{"encoder_arch": "preact_resnet", "model": "image denoising autoencoder", "dataset": "microscope photos of single blood and bone marrow cells", "train_examples": 194171, "image_size": 32, "crop_scale_min": 1, "horizontal_flip": true, "bottleneck": "denoising", "downsampling_factor": 4, "encoder_norm": "batchnorm", "encoder_activation": "relu", "encoder_depths": [3, 4, 6, 3], "encoder_kernel_size": 3, "encoder_stem": "deep", "encoder_avg_pool_shortcut": false, "encoder_widths": [64, 96, 144, 208], "loss": "mse", "latent_channels": 8, "decoder_norm": "batchnorm", "decoder_activation": "relu", "decoder_widths": [48, 96, 96], "decoder_blocks_per_level": 3, "decoder_block": "sep", "decoder_attention": true, "decoder_upsampling": "pixel_shuffle", "init": "lecun_normal", "residual_init": "zero_last", "optimizer": "muon", "muon_scale": "match_rms_adamw", "lr": 0.0021, "momentum": 0.9, "nesterov": true, "orthogonalizer": "newton_schulz_5", "adamw_lr_other_params": 0.00097, "grad_clip": 1.0, "steps": 6600, "batch_size": 256, "epochs": 8.7, "lr_schedule": "wsd", "decay_fraction": 0.3, "final_lr_fraction": 0.1, "warmup_steps": 1320, "weight_decay": 0.4, "adamw_weight_decay_other_params": 0.01}
Rows from block 15 of the encoder, named by matrix and row number. Rows with one number belong to one channel. Each number is 128 + 32 x the weight over its row's rms, rounded and kept within 0 to 255. All counts start at 0. Numbers have three digits each. After the name is the row's rms in percent of the matrix's.
# convs0: first 3x3 conv (encoder.blocks.15.convs.0.weight, 208x208x3x3), inputs 48-53, a 3x3 kernel for each
# convs1: second 3x3 conv (encoder.blocks.15.convs.1.weight, 208x208x3x3, transposed), outputs 48-53, a 3x3 kernel for each
convs0.72 106:096103159119162143130124126150134173134149232154125136099109144129119109120109109113104126076093100135107100129151171134184154159110151132159071040136126121154132
convs1.72 087:128099129114112128167117122140118140101125154156150147102116164077163112063148143115148148163131155148112155118110115146109126080094117172198103221156129166122147
convs0.73 102:145114111124090068107114104127141094145053108103125114137104119148108105129100139140155107166233179126167125093074067094255178087128132121113104147107049154148110
convs1.73 113:169157115198180176108155155109180131082158112093103092121146202129109129155131147118082107126110136131049116124179149161255177131161159121096140107026097110083095
convs0.74 094:165149197110114173144115140143117103150136138122088085122119132127085131140107154066059096088124108103067097118110130124140184153205154090160185113190165042169126
convs1.74 095:078130159153201108122132130158122151102084113143121126115123101105159117113126125104145084145167131110114110137066091075083130136053091147144147126091111125191153
convs0.75 100:083118139135144065120091150110125206115117135144140135129098148104153118097117152111130083121110150112150177105114189133112095098147167080083159088077142130087056
convs1.75 086:100131127149137131164144182110150148138126082122151129089109098156123153150144146134134132118133117096066129127071103134155044079115120113135143197130109128177182
convs0.76 097:049120124037123091070145137199178128182184141190152151073157124143132075100124115177148135160158148171100147150121178172187182133165157124119107112107131114136129
convs1.76 091:094113160088049162110100119114135113133179145145133137101124123080105094094079091106142128188135146135120178134094121088110110072108121111126214132174208197121153
convs0.77 097:118144151083153131128106115179163204187133197137162188146120138106164144129139154131139125147127174138151163125152113136169106168095199152078111169141092140139114
convs1.77 098:160185162132134121133159091110111106079054117097081079096104168124165145061107123141117135123112078178110079135185132119162184128124151104147159039080142152097145
convs0.78 105:070011084115092146128154188131083128086179158109116131142166150119062114131125101159149169105130166116154134085070127097061120136073110103129140110157114100116110
convs1.78 093:087101089150101153120213102134110136128174115163176104132139084154194132142144147144142127120124157146117114160159137107123124117120094115190156150188175118068072
convs0.79 108:033014057127123089102104135178106128145171153061158096174192169103136121106063123150153147126136145120163126124115094128094110137086068135137103112112103112121138
convs1.79 100:087134137075149095143155150134090132141058102160143074120150122150165154106106128149125087087087085145115105133155118126133108119112128111213191101141131169135171
convs0.80 096:127115085131149096095113098146097154083070118128074134148149127127151122140103125096100103067104149119124101123194127118156076111076183143151111072114134087125121
convs1.80 093:171111127141121118135182151164144129121135179090153119145085155150101126142110128104102108160166162183096093106160114110155135134115095144093114100084111110121108
convs0.81 104:121148109111128121149148095136100056122079091091075106140125110141163133158145134121122147115115106124087156038107114131156166100140099170158148106096084162094105
convs1.81 083:152156175156140095141129090127114119176144079143160076156139130137159085132147126089107123094113136066103114116140135107171121126077084162109176162045171100120159
convs0.82 110:176181157156202201167177167069054109069093111106081129156138141151106128132120121088135134101166120147139118121095104123081107080081117108132112135170141090160123
convs1.82 101:112123112090102072075075102158165145140128134142101177088144096090062086089086096171143118139130112160161139170179122154146154176138180153134152177128132141135127
convs0.83 088:143136104143084112217121107130142133178112124137161126118114107094060105115133146138118133118157183148089102127070102129069041156131145122069145126081111171151110
convs1.83 095:114085112135114122162128106082147146125090145150151154131123130133119084153117150095154149112130078152101127187210130134226150199184150124176105114074188083117153
convs0.84 105:106100111114129122102138078228198189121177144090094164135116109128106145069107101133140147119101133145128153128123152098131177096130157102095084142118100142129128
convs1.84 100:154139130107141166128140147168135120152139119153075090172177148120129148157132147063114158146159115148123096070115100148115105164070092100141165102121167182165219
convs0.85 090:094159111122116096125142128125153123142134152097085089121132128141120141121130118043100114077145134115091103135143110168127122082117191183168108139162129146142078
convs1.85 088:118113089157067091116172139156186129136117084136153145114164157087123137156095196121088163147104134100168158153133162133134147124130133148115115142125146116204174
convs0.86 091:101105109132105101097109101135161155193241155167161183156115121128100116122116133100119126106136110098063108164163064138085156112142118145142118118255149128146153
convs1.86 120:089124101124110097144149153114098120110134085113090092123066156128147167158163106169167147169084171152172158116177145146219137105141091109141105142198146115103104
convs0.87 094:105110163168152181146171169181162062131161077134112120097107089137091132127159098114099111096116145093094116132095145165139090159133134097115151115103148087078154
convs1.87 083:113131143124135125180109132137203160187115153135129121120097139068131102136140143143137159133169147093098118168177125203163084135149118184073091102086117159160135
convs0.88 088:120083081109092124148073122072110069119121145096140122170143164135144133144082132124144115149139192154128151133057063114101069165074094136111151144182078153122119
convs1.88 094:135092113101121097105137140109133142073143095182115155110115133122104120137124095134120141090107079158115108170093158210201146129099108109189112143085068089077105
convs0.89 096:128131121153099124118126130145042093146122124124122066149155146122106111119121136118103101108120136099056100138112086088125152096111070144128159193142149194255133
convs1.89 094:109100096168145114100121137178255174156111132160157164051159127151164187138123124112113107162144138148155101175188143109087148125142134142236125152176132103102100
convs0.90 105:131116147144127110123133086110118086110133125153084094160132107138148122115143112182144113140116134108089126154128125118102094122181172144065154119131172122118107
convs1.90 084:140146116136138107132124178161181101135114118151171200114204158121129168188180094100087083134126114125173125119133108136065109112049092105078114111095158130132148
convs0.91 100:103134130088104077169120138123119105115165230117115081119124111138149144139110151127152121162128131136123147121076189150122069153186182093107150090049134110145085
convs1.91 095:128142123133103111130093116135166138056071137150096103157141176098118150152149165147070130097093087131097115122155090142144118117160076128108174159213125082091113
convs0.92 100:088082054067031041123105070134226177187203131182167122117121127090093107122116121125173144158214166176179155105093112146085143087138136090090103107138102087120136
convs1.92 105:162166108159162128099135146118106103118110082137105107087110170157127150078129138099101145140164138122113115094149129089163157116158190117138138150168188113133117
convs0.93 111:106089081117115110167185122113088089152089100162111131116092111112075101114124109119123117131138130132114125129062129132122092138098139101156115135176104162169089
convs1.93 089:145096132124087147109100158099088114100147086093132120138112134155170153147155092135117101126160191123142109089126146096083125121107096130247204146165138151194174
convs0.94 100:133125109167190152110173132184167128160145182156128122138136138141197143120135154139138133147113122140126117084068128106097118096088118130144146108082182133125185
convs1.94 108:139122143124088157111117125102122074156197096101122114121156136141151119139120128146132112142075102110073081147177130197155158183147150114112153111116152158097131
convs0.95 100:121124110103080089119069083112091103095174089114142174101096107113136137130121137172157124145108135157175149061151144120109120056141150144088085139030036112119091
convs1.95 105:105114084089147086112100119054092137092038124125163164155113091115101158146094139114098089126079121169120128166158127172183173125180124059110072114200134100122095
convs0.96 105:096147139125175154122123144155166129137109108151146161106128130131148136108133123100091079080101084100100087066093119097220139143071110154163131142173191115170158
convs1.96 094:118115133143154107130112125161135106156102093161122095127146131127131124162091167113155130136155165116113111185185209225255222147170160153177134181174125149171161
convs0.97 098:139136122109065114089088099152129075166152091142116134114114109125109131109123118174159164139127142076077154153161140104151167113144123158132141168136121170158163
convs1.97 096:121167154148187134133119115123114043175147085088115142161150168088158152178160082116124106118117132119087120100075170092128110111111138116193173052148137130150122
convs0.98 102:125154197119171128150167136222195121155116097118087080113107131098131151136150147120152155143133141164164198099090111115127084002036067143118130111103159121086107
convs1.98 092:150123108159105197117173175136127092108141121107088063176121098139141143173137137107140138138170125138086101108149103164166110162091152129070119050114115070160181
convs0.99 100:054086132067103099094059098112122138114137148127181073133122130128148135135103131076139146102176143090132137183187178196144135137091133154144121151208148228183134
convs1.99 082:173123132157117149165129138188202160190187142134164165105171125143173127118167061124149141143138184108135151085110135079145157100118115138146141150192224154187175
convs0.100 095:131106133152118139138142161165202087062086109114107115125112126137114123116128141123118109122151138138115110119121133117102105149180151174255138125058154133132139
convs1.100 108:144115132105077124120112140148129153122130176095085053169131096127147145160139148199195145149092124089137117135176125111048098143175132176102186117117157151138135
convs0.101 106:116118070146156124122152185125149116138195117143135133125145110109135149135144150102133081103124109109132103132165138152220176112173179164091107107144107115116109
convs1.101 112:095083120124075106148099112158147174142128167131114114090104101118111111110097121140175138168119059159147104091141129132133089097091123154137120165137109120116130
convs0.102 104:159155160169116163115125122176158159117186174177177144141144127155123133144144126128143115178130141168136127105139130096084071152108128124184169143239167166158143
convs1.102 097:175144132147112116126094126166157112185159159123132127152175134142168133191120111120123100146131152075111079170190134148135128157172137155180093156196116139182136
convs0.103 094:118089106148180123147158140158102138131136114180148128123113147143141121139110150159125063129112113159107150168074200135106159140126124167149202143096255136091175
convs1.103 089:127141152123122139172142149111118124120119181159137083095129109134092096131135125175090150112104109110120151180139119148069178109105114086111093148111082091102125
convs0.104 095:103167135108195168137076067146128124082120049154093068152171157132100149145133143077125115091100119141149156115105155126074180096135095101085151184079145166113153
convs1.104 071:162121108158158123142140153129150121151099141147115094134150125113102101135126140085123170137155131117157121182178122168098072169162135107111145120000133158110214
convs0.105 089:192163179169228177160223126105147127136134175110130112110086107114141118141158143084130148131163149135143133160148112129140130122102127117141140153126109151140112
convs1.105 107:171140183140117121100134156065177116151184164080139097185145120173094152200117163108085127096129117129129181204121149136161178146174180174162091214161143139101099
convs0.106 099:142122111111135145103103122175133108146156171106133199141105112132135154151133123168132144142129136146150111116114114149153151122159085146138127138131115126167255
convs1.106 096:127106109106111117143083149148116102071062087113088068105167108100096140157130101126059125141095129123083149093081105113204128169165127150189175126126168142153132
convs0.107 095:122087110119143115151130118102130138140170179178133177144113126111123150125119139100124148124168101104105130088126139149196157123093095124144135151104103204255169
convs1.107 087:150127069123059133086096124163180157132131101130105101159146139139105091116110157121108157122130123137189147118088130106140112093095045189197175172103099117140155
convs0.108 108:155135145174118132172151104099099103144135115111092125143145156179176166176152157134127154152142129085146124124121138138125143168128145101100128087099094078085100
convs1.108 101:116109164128097124087132108135136131137144149140195159139113093104114091124098095174153128164135103138101106082129086117186117122139100120179166160186184150134120
convs0.109 100:065108127104108128133092134218197240171244244154233193123128101110042079114113086106115119120117117096108115119065106093137140084108087062130148099133103164175093
convs1.109 095:114146113117118136123144179091067064106062108098087071165128125165174121164098116137161120140157158144141161171144124148152111112184105137154163144149132149120128
convs0.110 099:150086089143123082121128092152243170144169113132144141155154101146134127128131138141135125117130105139152135132070108169104142100152110081100227138122081149151087
convs1.110 092:136105122139121140139131183143140081102063105159037120156178121139121176183103108158128123114149135074103098158105145090143147094146148110155152163080185158113092
convs0.111 107:039106155097097139110117121129160139145145100089118055148180181174175160180171159095120106136136129099113134120090094121126140121181112136146154140113137130119148
convs1.111 095:093104101099122124088112096168098107120106091115077102135131097148144096135085117130162125128132131136165129092113113144175165073155148135135141135110143151089156
convs0.112 102:105116131194094144206166183159192161094093116150202138139118109103129128131136113114148120102130124110174140159098085090085167099117138123090142117082140113077157
convs1.112 096:148207165119142150167130098123120094156145152116142108171208133158120169130143148103086150188196157143100119160144143138147092142066072140150137069060052107200198
convs0.113 098:137093108109060084148150154118086109095096040084089136170154154147132123104149126106144141131093105095128175135155125141145079132157035113146130128098121131099155
convs1.113 082:144172115143159112144122135203183165183199240144176193159157134156207101134141095122153137127183156089141144096090094118112106138171122126104118133088138109101148
convs0.114 094:125197144128170138143095099077093124091167137070161151172138153168142130144084117119156117100114090133118154122107171121072169169156100161132187196132172192075148
convs1.114 087:121190151091110115189107089160101154135128175175150186167206132088170146170115123083097159130179173104110138182098028139104136082130148133130139120194194194109179
convs0.115 104:065084096104088079135111107111080095138090131152156180147169094147147127118114110143132144107139132104078105109148101147158147126155163142128108108126116115157080
convs1.115 092:169194122118151124120202147088066123170086132146180140116102174157066125139163126164119100145129153114103181102063055118116107089113138185211175160105060143151171
convs0.116 099:110155132108021128143072070141166194165203155157129130125136096123054131145115085131151125141119116128111135104136121049037116115107096154112098134081143092118120
convs1.116 094:164119147157105129135070167121118100159093103130088128096108129115162127138144146127140069120130113068097136149169163167138123107147141119105171068089148152036103
convs0.117 101:120153131122072129105065134067168174179208154103202143117183136111115114107118114150087113098110124113115139129147109169137119092130099182136130136119128132125129
convs1.117 094:135133137125067143138127133128125117118148088109123130128094122184143131089108134148084118109075090139083084110131109159160169136151147121065084064011096100128129
convs0.118 107:108097098095120072057065087177188223173166185167161178075070079084158111107114126121163149182124167170154135143155124173187160179206161113131132106100137146103134
convs1.118 107:121120105124085095099108091102110102103143150143139129103116162097078124128118143185140119162122094114121142087073124078072151099122113169189160219201170149151207
convs0.119 095:097103084137173134135143097131144155133097136133161130135132138147155123117131131123128142144082146129088125123148112168145117115130159125138143059255137113145124
convs1.119 101:119078121155095122105096100155146130145142126156159154113114119117153106116210103150138158141131126117158133064100110134083104099075079153159178137216170136188119
convs0.120 096:124095140109112107132131115059164140109102110147083088100122125103110112124142166146099155087130155054107106169180133175228222213157239103132199170122141191137118
convs1.120 084:103158097135118123136086105132134129164135083116094144062061145089129121104132090127152088091123148059162107060038001100108082069091093148115198091136145174141119
convs0.121 097:159175095192205171150185151150166116146195115198169121174124123151167139128146125131128109074110084147158154140108080154162128059144067099139118077104132123121089
convs1.121 086:158143148161126149152175162157100115118141101141155094154144149091119126135150156138104128154200100141153076071068169128158113100115119142113221061092114121139132
convs0.122 097:126122152101146167143147157166084084141050078102165131148132117139165145144136135127149117140125140091119111101138153209088094153141086255132138079113146104081161
convs1.122 096:125155149111120127086110127141161145147211121116081145136153056126135157159162136086112129066106098103121131106107088132171054075124078111150130104139143140187185
convs0.123 098:106111112144166182099166080132146079097084055095042129107119106142145139105154131143114086116107112150153166180127132154183217176203160156132153111155181111136153
convs1.123 089:115109100094096138112112157160090163166079095157151097078092095052097089136121128119141116142192164103145165126062102120111090087129140146187098145200180144142124
convs0.124 111:130126110152150110127102111158119146186123133143167125153161141155129139140133159108102078140096106113089101180160175131187144126116116032111087125101098123114077
convs1.124 102:105153116148124130135135129177177136166107129130121116147132099088092140142120132134166182116149147089129096068111124117123116119120153136115165111109172117101130
convs0.125 099:147118112144117119121117116124116121121134112099131164138104126129116127120156129118130122145113129103124082132142124099105120113080098057208166133155039133119141
convs1.125 083:130080133167114119093103129131064138095068114075128166141129109109135156094152142152147078109151078186167171140117145103174140114108109184197165131196128114126142
convs0.126 099:114104202128135157093120140089088168145089128084049123146103110134105096102139113104102110094088135071089134151126134154107097115136153109113239164115176105113158
convs1.126 096:113105122065112125107086172163150142140140076157124181073139139134126086128146107135166139162148109052077138148058121182128077148136126153084138165107184140139150
convs0.127 094:125142134126124050156164184084097118126106075106039118167149137120107105107157115129134131104124109139116120140135137123118157143117161110154152132126104202159167
convs1.127 089:138099131061105092125113069135146143173117163117090129108110129126104122122172085096101091140113075079132130039093058109106058094125107147135169133105192132139125
convs0.128 100:135111128132083149099085117155116142102064125116155128128111130125102155127082132129137152100176143121146133105121129104170111104101157131149163139115170159144164
convs1.128 145:127161107123120098120098128145094164103171114111110102115042106073166161101098124082167104096191159091113087108132112126115131079137119093110083111028099054125074
convs0.129 095:150180167135160154135170141139146119147194118124146132114136119103094090098089094100075100090086085114097109151124143129152121120121110121100103104000094116113133
convs1.129 175:119163129112129121108128124119161146134230105123134144133125118149190152156106130136171165201238168133211149097057146078123125136069117074143153151219131130144106
convs0.130 114:112158105093137099045112070095106126156179160149159132092160119111114125156151164133092103138148183117144125130180169152174177101171163117111136084065088103088068
convs1.130 094:132179177094110150099084133088125140134082107137127140087121117118103093086139104150057136179127179161142147106059113140085085113034092128094101125068105124121123
convs0.131 080:128125116140123130125149158149098112164149126116146139129110105120117123121124119132117130144193123115118155108167120107138124150129122134107176174035110101201135
convs1.131 129:116099124150169100105129154151120127096022126164104127108158100136091094171070099064135119198255112129154093138142116125132116109113141127163154146087148154104185
convs0.132 100:155145133138116111095142112120066118110092126099108170111104119112119096116118123156130143156156109131136142155182141133188120148165137137099176090107130123131129
convs1.132 088:124140111126078061112125120126139109125161153116116143123118119086150098124124148123119141172156232088143181098056139058062118101056093150134142185198108166182142
convs0.133 097:199173255165109162113156186129114117141155142064129069139108141121118107128119092160116100094102109119126088140154087114119103100107111158216173114126129093167140
convs1.133 090:097081112145170156089168085160089131122142103101091129138128129150120085132100085151124111173141173139141131107085099145068084150126114079068121129193154101059133
convs0.134 091:119119089134135104062098067063111157120128100086171185150137139122069131123127139153136124130228157101187094060131100105150099121072130145131139107114115128137153
convs1.134 090:126090119122049128109107087113091128138096163132167179133179136122155099109141136124095144112084179119131085176156106166152134164100150128083111119142159184098164
convs0.135 102:118131120122117154155117128087200133112170163145182117137108113160132134120128111081098112072119085131134104123146083183166144106082121121134156113101158138126144
convs1.135 095:152121138105083123124141110136103105121028111101094074164125102124111084142127158058128120139115166171172106099156121100077062144089070131088130155111121120146161
convs0.136 091:125122141064018100144097146100111124087089106076074126133123126108042107104098151132137112181195129123070094156132128159084133078063149132147117115069102144118127
convs1.136 113:162163155141099150153102127139150138139095124128145145098093093049094132088097078119144131171148144166060150137218155130178111129096113115066099056000059094063086
convs0.137 108:074106089055085101117132144119148125119122104141144132100127130152168140138166128110103099143129096137124093147184136157184126134109115129103105140101124145095118
convs1.137 106:121175146091107168127122150115113115061092152144146121087109138110130148096169139139118110121088122108067101106113149128118150143147168159188160151160134152166139
convs0.138 100:199199151164211173147190136093168125146255142150157105120117121129099134108106102146096090102065110114111156095085079098115063072060031127131095152048169151150125
convs1.138 117:126169118177136124118143079125117166103118093102077110115154114079117152118111117142141139097106156088085130181144174135173082147151154142115123133218098122094109
convs0.139 101:128111135110111116112100141122095145106104152135159159131145134125126114134123123123132124086117129108142142128118088119116055112020050127093099094000131115081120
convs1.139 145:168139136129064151166145171158113129105029131135110168155118175115105108136105117109155132174142141158135136177163108238124120122165150101061089075100067079033079
convs0.140 095:092100112025154185085125105040111095113078126094098125092121098083124111113114115117142106118115163131131128155179124149135113103172082160111135213140166141151159
convs1.140 090:111144135100170113089136155116164127139177142160143115077117136201147167145133116134110112121102160091119155104144067167112094110151122142144169134148172126138144
convs0.141 108:114105117134190137115166174104111168062177130145205124167154147172157184136135128158187173183125106150151138118144076133189156131007048133093177118059144145125174
convs1.141 082:141140094158146133119149108139139116145150123128111145113125117129122116145122139157174132185151145146085103153124121139160169089106109102120157139109142188091189
convs0.142 097:126164129144111154137106146103186094173055140113098173117112121134116134137146113093146146131138150156132091123156095124176128091087124142149193118182190102152184
convs1.142 085:154141087169124150136136114153127119136147137159104147152107140124178165085132159135171160224123130147140185128119118141078097124118120254160202167151173106162177
convs0.143 098:123122109125047107111095119139231164166194176141171152132143131134119158131154112128078147152122147169126123107107129174255097128193116162140144136183130140143139
convs1.143 087:150125132145122131163157158152228143115157176148125195120116099075119073146126143139145164132148143101105098087115070080164108123080149093107107130220110069118119
convs0.144 107:109168215056143223076150221118103145129080153070113160112117117114078090110131133147111129122146123145105150120155131151179181115137124121093157155095182136082139
convs1.144 086:101110172083119205118162148123142116131141132135178142110171157144171121161175106185102052193130083157128113146141112154145128174162133094131087109153076100114139
convs0.145 090:112167147105222156141195114088156150180136175117099121115140144140178171115168113105123130159100140124085155112177123117133107096211179059125114101119123104103120
convs1.145 088:096100112131112142160136169144163143169158118122132141137120114134043093129127170139107103142096151173146079175113114087168128130136164108129105121124153120093197
convs0.146 096:129133107156227139133153173106176174073072146126131140131104118144171155111149177145184139118136114134123124152102095125155134163130121107094081087129080078098065
convs1.146 105:112120112135062167071069121102135101124173093122105103163116133083067089172141148138140144137123172154175108069136097147186041091088113149095121129000167103126091
convs0.147 101:102073140098088084062084118130132121119089112105049052134123117125125110152120110107116144119170201132154145126149157132074131087176142149160153140255110127171215
convs1.147 080:160177147131108188170160122185206162166170187164173151149154126079136125135139157138085123131120143136147158072081104075086119080103171160114182119165154148097081
convs0.148 111:159172154153162136133149153123163116110166069131111078112115111107123124125151144141152155157185198144155164197171066237255092122106115144149147137109150104116114
convs1.148 100:139139126084121168152127139122088106124149119120135124116114124185185126189127136071130129084123190052106163104059086106000007094059113117113124137177149128108114
convs0.149 108:154104112148116136137139113099121114048030076115089127115114121145156124155147134123092106124066114123103145152125115180182116132160056109066098105156166130151116
convs1.149 098:144160116113133115207148131135137185182162176134162123153123170115103075142124120150108131162160127116181091150159156127144075113119144153142137113158147124111097
convs0.150 095:146141116138080078081086120079173139156225165093178144140112109140109085117093123092078132133148173068156120100098109130146137120096112171202168141144139100114147
convs1.150 124:132133131168178188123094092178212196162216143183140106103098127100160135111100098131131111119098120106097149113098145140112135126156132150133112125186133132168085
convs0.151 104:101072127100173151211244156073071177086090100093084130166138152143175146165149120123071111118133098109110087121138126151209154151255152138064146104079188083164118
convs1.151 091:123120112157108125114149141125208204135169152155183161167154089157135133131152118163087082085089104179093115094079113119130097066097117101139110132066108106034109
convs0.152 098:151118137143121108134119122113107123102151200118099147147150131131144099121131117128132108146169096128141097135177141132135128155148148125099172113106255133088198
convs1.152 115:102125137159106130094139136083143184089095114110130145156124136187074101109138136159150118207108091167079117104135135064192141123117177123114170213078146145118165
convs0.153 100:138163166122135184147134160129170125104106083062109163136134133134135140160128136110103177132135142113126158119178118117088149138176083095087096108074054126118069
convs1.153 086:107092117076104146112084107171153121136134156132089135143161128156112120129127165124128110105189196098128082112244181167193163110150165154134138175054050139106104
convs0.154 101:166183185065096171006105152147111132147036076114082114123144132137119136103126137158156111089053087114093130134178172146230100150215181126156136100094144097130123
convs1.154 096:127159195128104194119113118125199160124203202165181184077168172120122127155083146136110139120141147111167137101107124119102122149111155143172145119182114172184200
convs0.155 090:123141142144105128187172149104044067130148124085112143139141125130115094132113095111111107138096126111131166084080109077114119115193116146145117118155108141150131
convs1.155 099:159154074135139078169097121145126173138142123095068120107162150146141148144138083115124148148128136104121097156073165149155127082117183146135145139121195150140105
convs0.156 075:155184154160150129144130163109130171138174124116140170144128134137103143105129137110129108155177102117116134155151142119052144135161079139086141102116092135123136
convs1.156 124:106087117133165154140109124179099177086033092158085174122130130117081150084125107095203097160241191174179108119108074096163155116069118170164159172094125233109193
convs0.157 102:129129136144121137138107102109137124081071124179255113118127129149150136115074121110143105099099114154145088147137160154207133073086157114128107086102120184235160
convs1.157 109:135120105089132147163135148140104126150152187103134120141153134087116185117162121127112100157127123153119117105084157146139162095166097109185101104214126130167167
convs0.158 099:141120129140123164168136119175181134173116166166150193131147116152151141121134134160187213195152185156157160115124109174218142124099137169138127137107094163125102
convs1.158 105:109117096119073147088128070072094126100123111086092080122119150132138148113118130091140132136099077123090125141156164106161107132124095095090098114075147063083138
convs0.159 098:129129147085130120069133158120130144102144196144157118177144148145135155131113129128139153216169171158126130161119078115130077149102120108114097129113099134112125
convs1.159 074:167102146143122152151157113123164178121094178096172140120168191177179152144160164168134093105105132194187114112162144132109122074107126102099099181171116106080150
convs0.160 112:097023078168100114159146111063137126087064118075086147158193182123135118116118113122144154135165138112170131125099120146138109095092084090144105167126149197149126
convs1.160 085:003059095093100069097146113132149109108177158112136195099103123137177094152122120138147154147118150109113116155160134123157159108117081107186176104112186110084150
convs0.161 103:088149147116163174113139160208153064203121068114121066135141125142117113138118129110117118124159118153158137138162123154134147145119097146074097125148091120138102
convs1.161 100:131149155130124135098085138138116145182119106166162121113068131107086122098114149138137155163206145157165125096067129073168092134114131181189146142178190190130176
convs0.162 098:129145099138176126139111108132134141139154136138155185160143158157148201136131134129125115140152135129084136157170153142083195156169130135145144102085138175150169
convs1.162 094:127131146126107153135079121098166167084148082108074085156156152103091132157079104119180112138165152160127151152132121121106107168153091129133083064122119115168142
convs0.163 101:115127154132142139117160102116116119136171137086084072116150134114109116155131127109107102112126151127114112110100116108127134090087125134117085132136100099100121
convs1.163 092:177157127158174155144088139128109122102087082055129147154126158169173151169190165195146075174095147146186129133149183168114143165119169122088154120183144120150148
convs0.164 095:158120129084126139077136166214130155142120090135099170129135124148140120133153106123164125115118122146088157125076108068012168084112089093107096122183140131111140
convs1.164 085:123083118168142202173095130097152137140108115105131124093081127124103112108129140146119112135168041140120152149169179159206126160166119109096152184090204172131177
convs0.165 099:097111115111132063089040080107127179116114117124143108130105094150113086145121153133127116070124119131129159099102094090237134076101133159151167136146094167150147
convs1.165 099:164174128129150145136073142133171133185164165129199204107106113148152148124145109130148105080174109067139129122142058128126071091087090142143088139145124151118120
convs0.166 108:111107105105120108114132115160198158207255221151200170140142131137149144129147133137108132109083113129108134126139126123142142139166148087087102070059071087074086
convs1.166 183:139113137121087156175139147183169118166183136135127128121114135106124125161125117124156143143157138137166154154108160096040111169114138108154139160182141123139109
convs0.167 101:141119144169140110102131111170193142224121123135146131101138136125128115126122126155150108186148092093130128127106143085107135081147098120135118255145155127121139
convs1.167 103:171119131101179070102148107123089085096089163100098148120142085115144115142109140143152115172173100195134123081104145007142163113111121083129159139151111151133133
convs0.168 094:080124098138069160135143202101112075120125075135096105126118107141134145138156150099152124165147138116197154084120108150105159098128163172145201092084159116090129
convs1.168 097:184116119141159140144208166096133161031121147129132098086126141103096166137126154158111137096034079077128161100179157110136135094068128113112074156211102150073141
convs0.169 105:140141118168178160128134140101081090071079075105126112126137124148126138118144126128152104119180116097151118143122169144156164102107105084088093066099110109136115
convs1.169 103:109162118073186126096136159134116157143144133143120134157108102146135044147077130078111098122168115111137171136092094111142182169149151080082133105057109104097100
convs0.170 100:173125145122136160174073151139130106166168140154181099119142145117156158126122141129127139146112123169138107085110079107149113115136109137097114135090114108097120
convs1.170 106:130137171126120203176145116121183129159255140092136143174204142108136124144103141105097117174096116117106116083131127103088128150134123116168150156255231174160170
convs0.171 102:145153138110101156130138147106084090127236145097125130138119142125108133139110148124125136133120135122118132120094132112134139108113127103163100182228145129153117
convs1.171 135:133061093083075081135085138136095162085101138136126109156133119132137155130171154153102133122222125136147123125106126105155132141129137124132131151182152107098097
convs0.172 091:149148126107112093062088144135167062121228164088153121134152134122052098128121145115141110117118129110159137126128150143153114126136134113146132126213146141130140
convs1.172 111:169159165132161130099125160154165165112038142168142146110124074142186121101112086087131136139167120139095093125083162104188088153146171159210106151198106161115112
convs0.173 103:127135090124187081123101115124167134134123194136108126148126101096153144133124117128145133105110080114115107156161214131171172138194167153091125132122110118138146
convs1.173 088:139124102141144168128016058091141114122137135114140136142119117111105114160131095148136103130162135132088184043099148044098103117131088109151154139191166177188171
convs0.174 101:166176145132153125115108086168145194112126097144142097123140123135137149136123127145143127168112096161165152126094071079174161113106132212165233100152106154145097
convs1.174 108:106128104143143141092095106095116135132125109103095131118153108110169107134153124149149133184120104146122158098105141074044202135194167091185147112212128146173164
convs0.175 092:123106146144118142135162161134122103105122100092133123103091114111095101145127098072122117103101103106061144075151125119088104084130064105128130116141097154136105
convs1.175 090:123127123149155154147172131161103114125124141156167133116147124075124077115162116125111072172133142128113100171089167095141142101120111156151148097119106093118136
convs0.176 127:150163150154167143146161152142123082134180103118120113140155135135158144122125122122127125103095153100097141139149151100121133153119162114146127149111134113124131
convs1.176 159:111093134135122121131119103157122143134013117144136132145099126087107107109129143077118108094126111134096126157129116158121124125165152090125144109199138125124111
convs0.177 089:142117102124161121125132122162216173166121191166157159126124144123146121136125130146132161102091118123142144108075108136190108143121124090210082149050212136127110
convs1.177 150:101097155109147160147125101128096142081073105165076116118094107166117121113149134120182163166236159123154111136115113113074096102112104218183198191096147217250167
convs0.178 105:114090116069117110108072094112130096098100125100091141135085127123115127122123120170106104167162150134136104142131168183151189133177167102183086142118095095103097
convs1.178 096:134154117146170156141159123095148118131113107145137094136141160131170145143183147122180132127143106191125066054067079089086016066074132163144177156155157174192181
convs0.179 099:180159159139135135155123178240192133202129135167113152146134165137096123141104156169106122137128162155160169038063126010047065062091064122123145078088145123149147
convs1.179 100:115136120126076042163140153122144106123152080085119082137124139133137098125102101111054093100128146088058094160193132179202158192196137144139128108070130118105176
convs0.180 098:100173145108159166098111134104127138109083158188158196175149167148178174111133152168172154129124182124169155112104083069037132063086093103124141118114117105119129
convs1.180 093:072087139137124122125106154128110063155132087110089102141157132104121137149101053115129108170123143149116086158204154176173099184068157140110105115122141164118163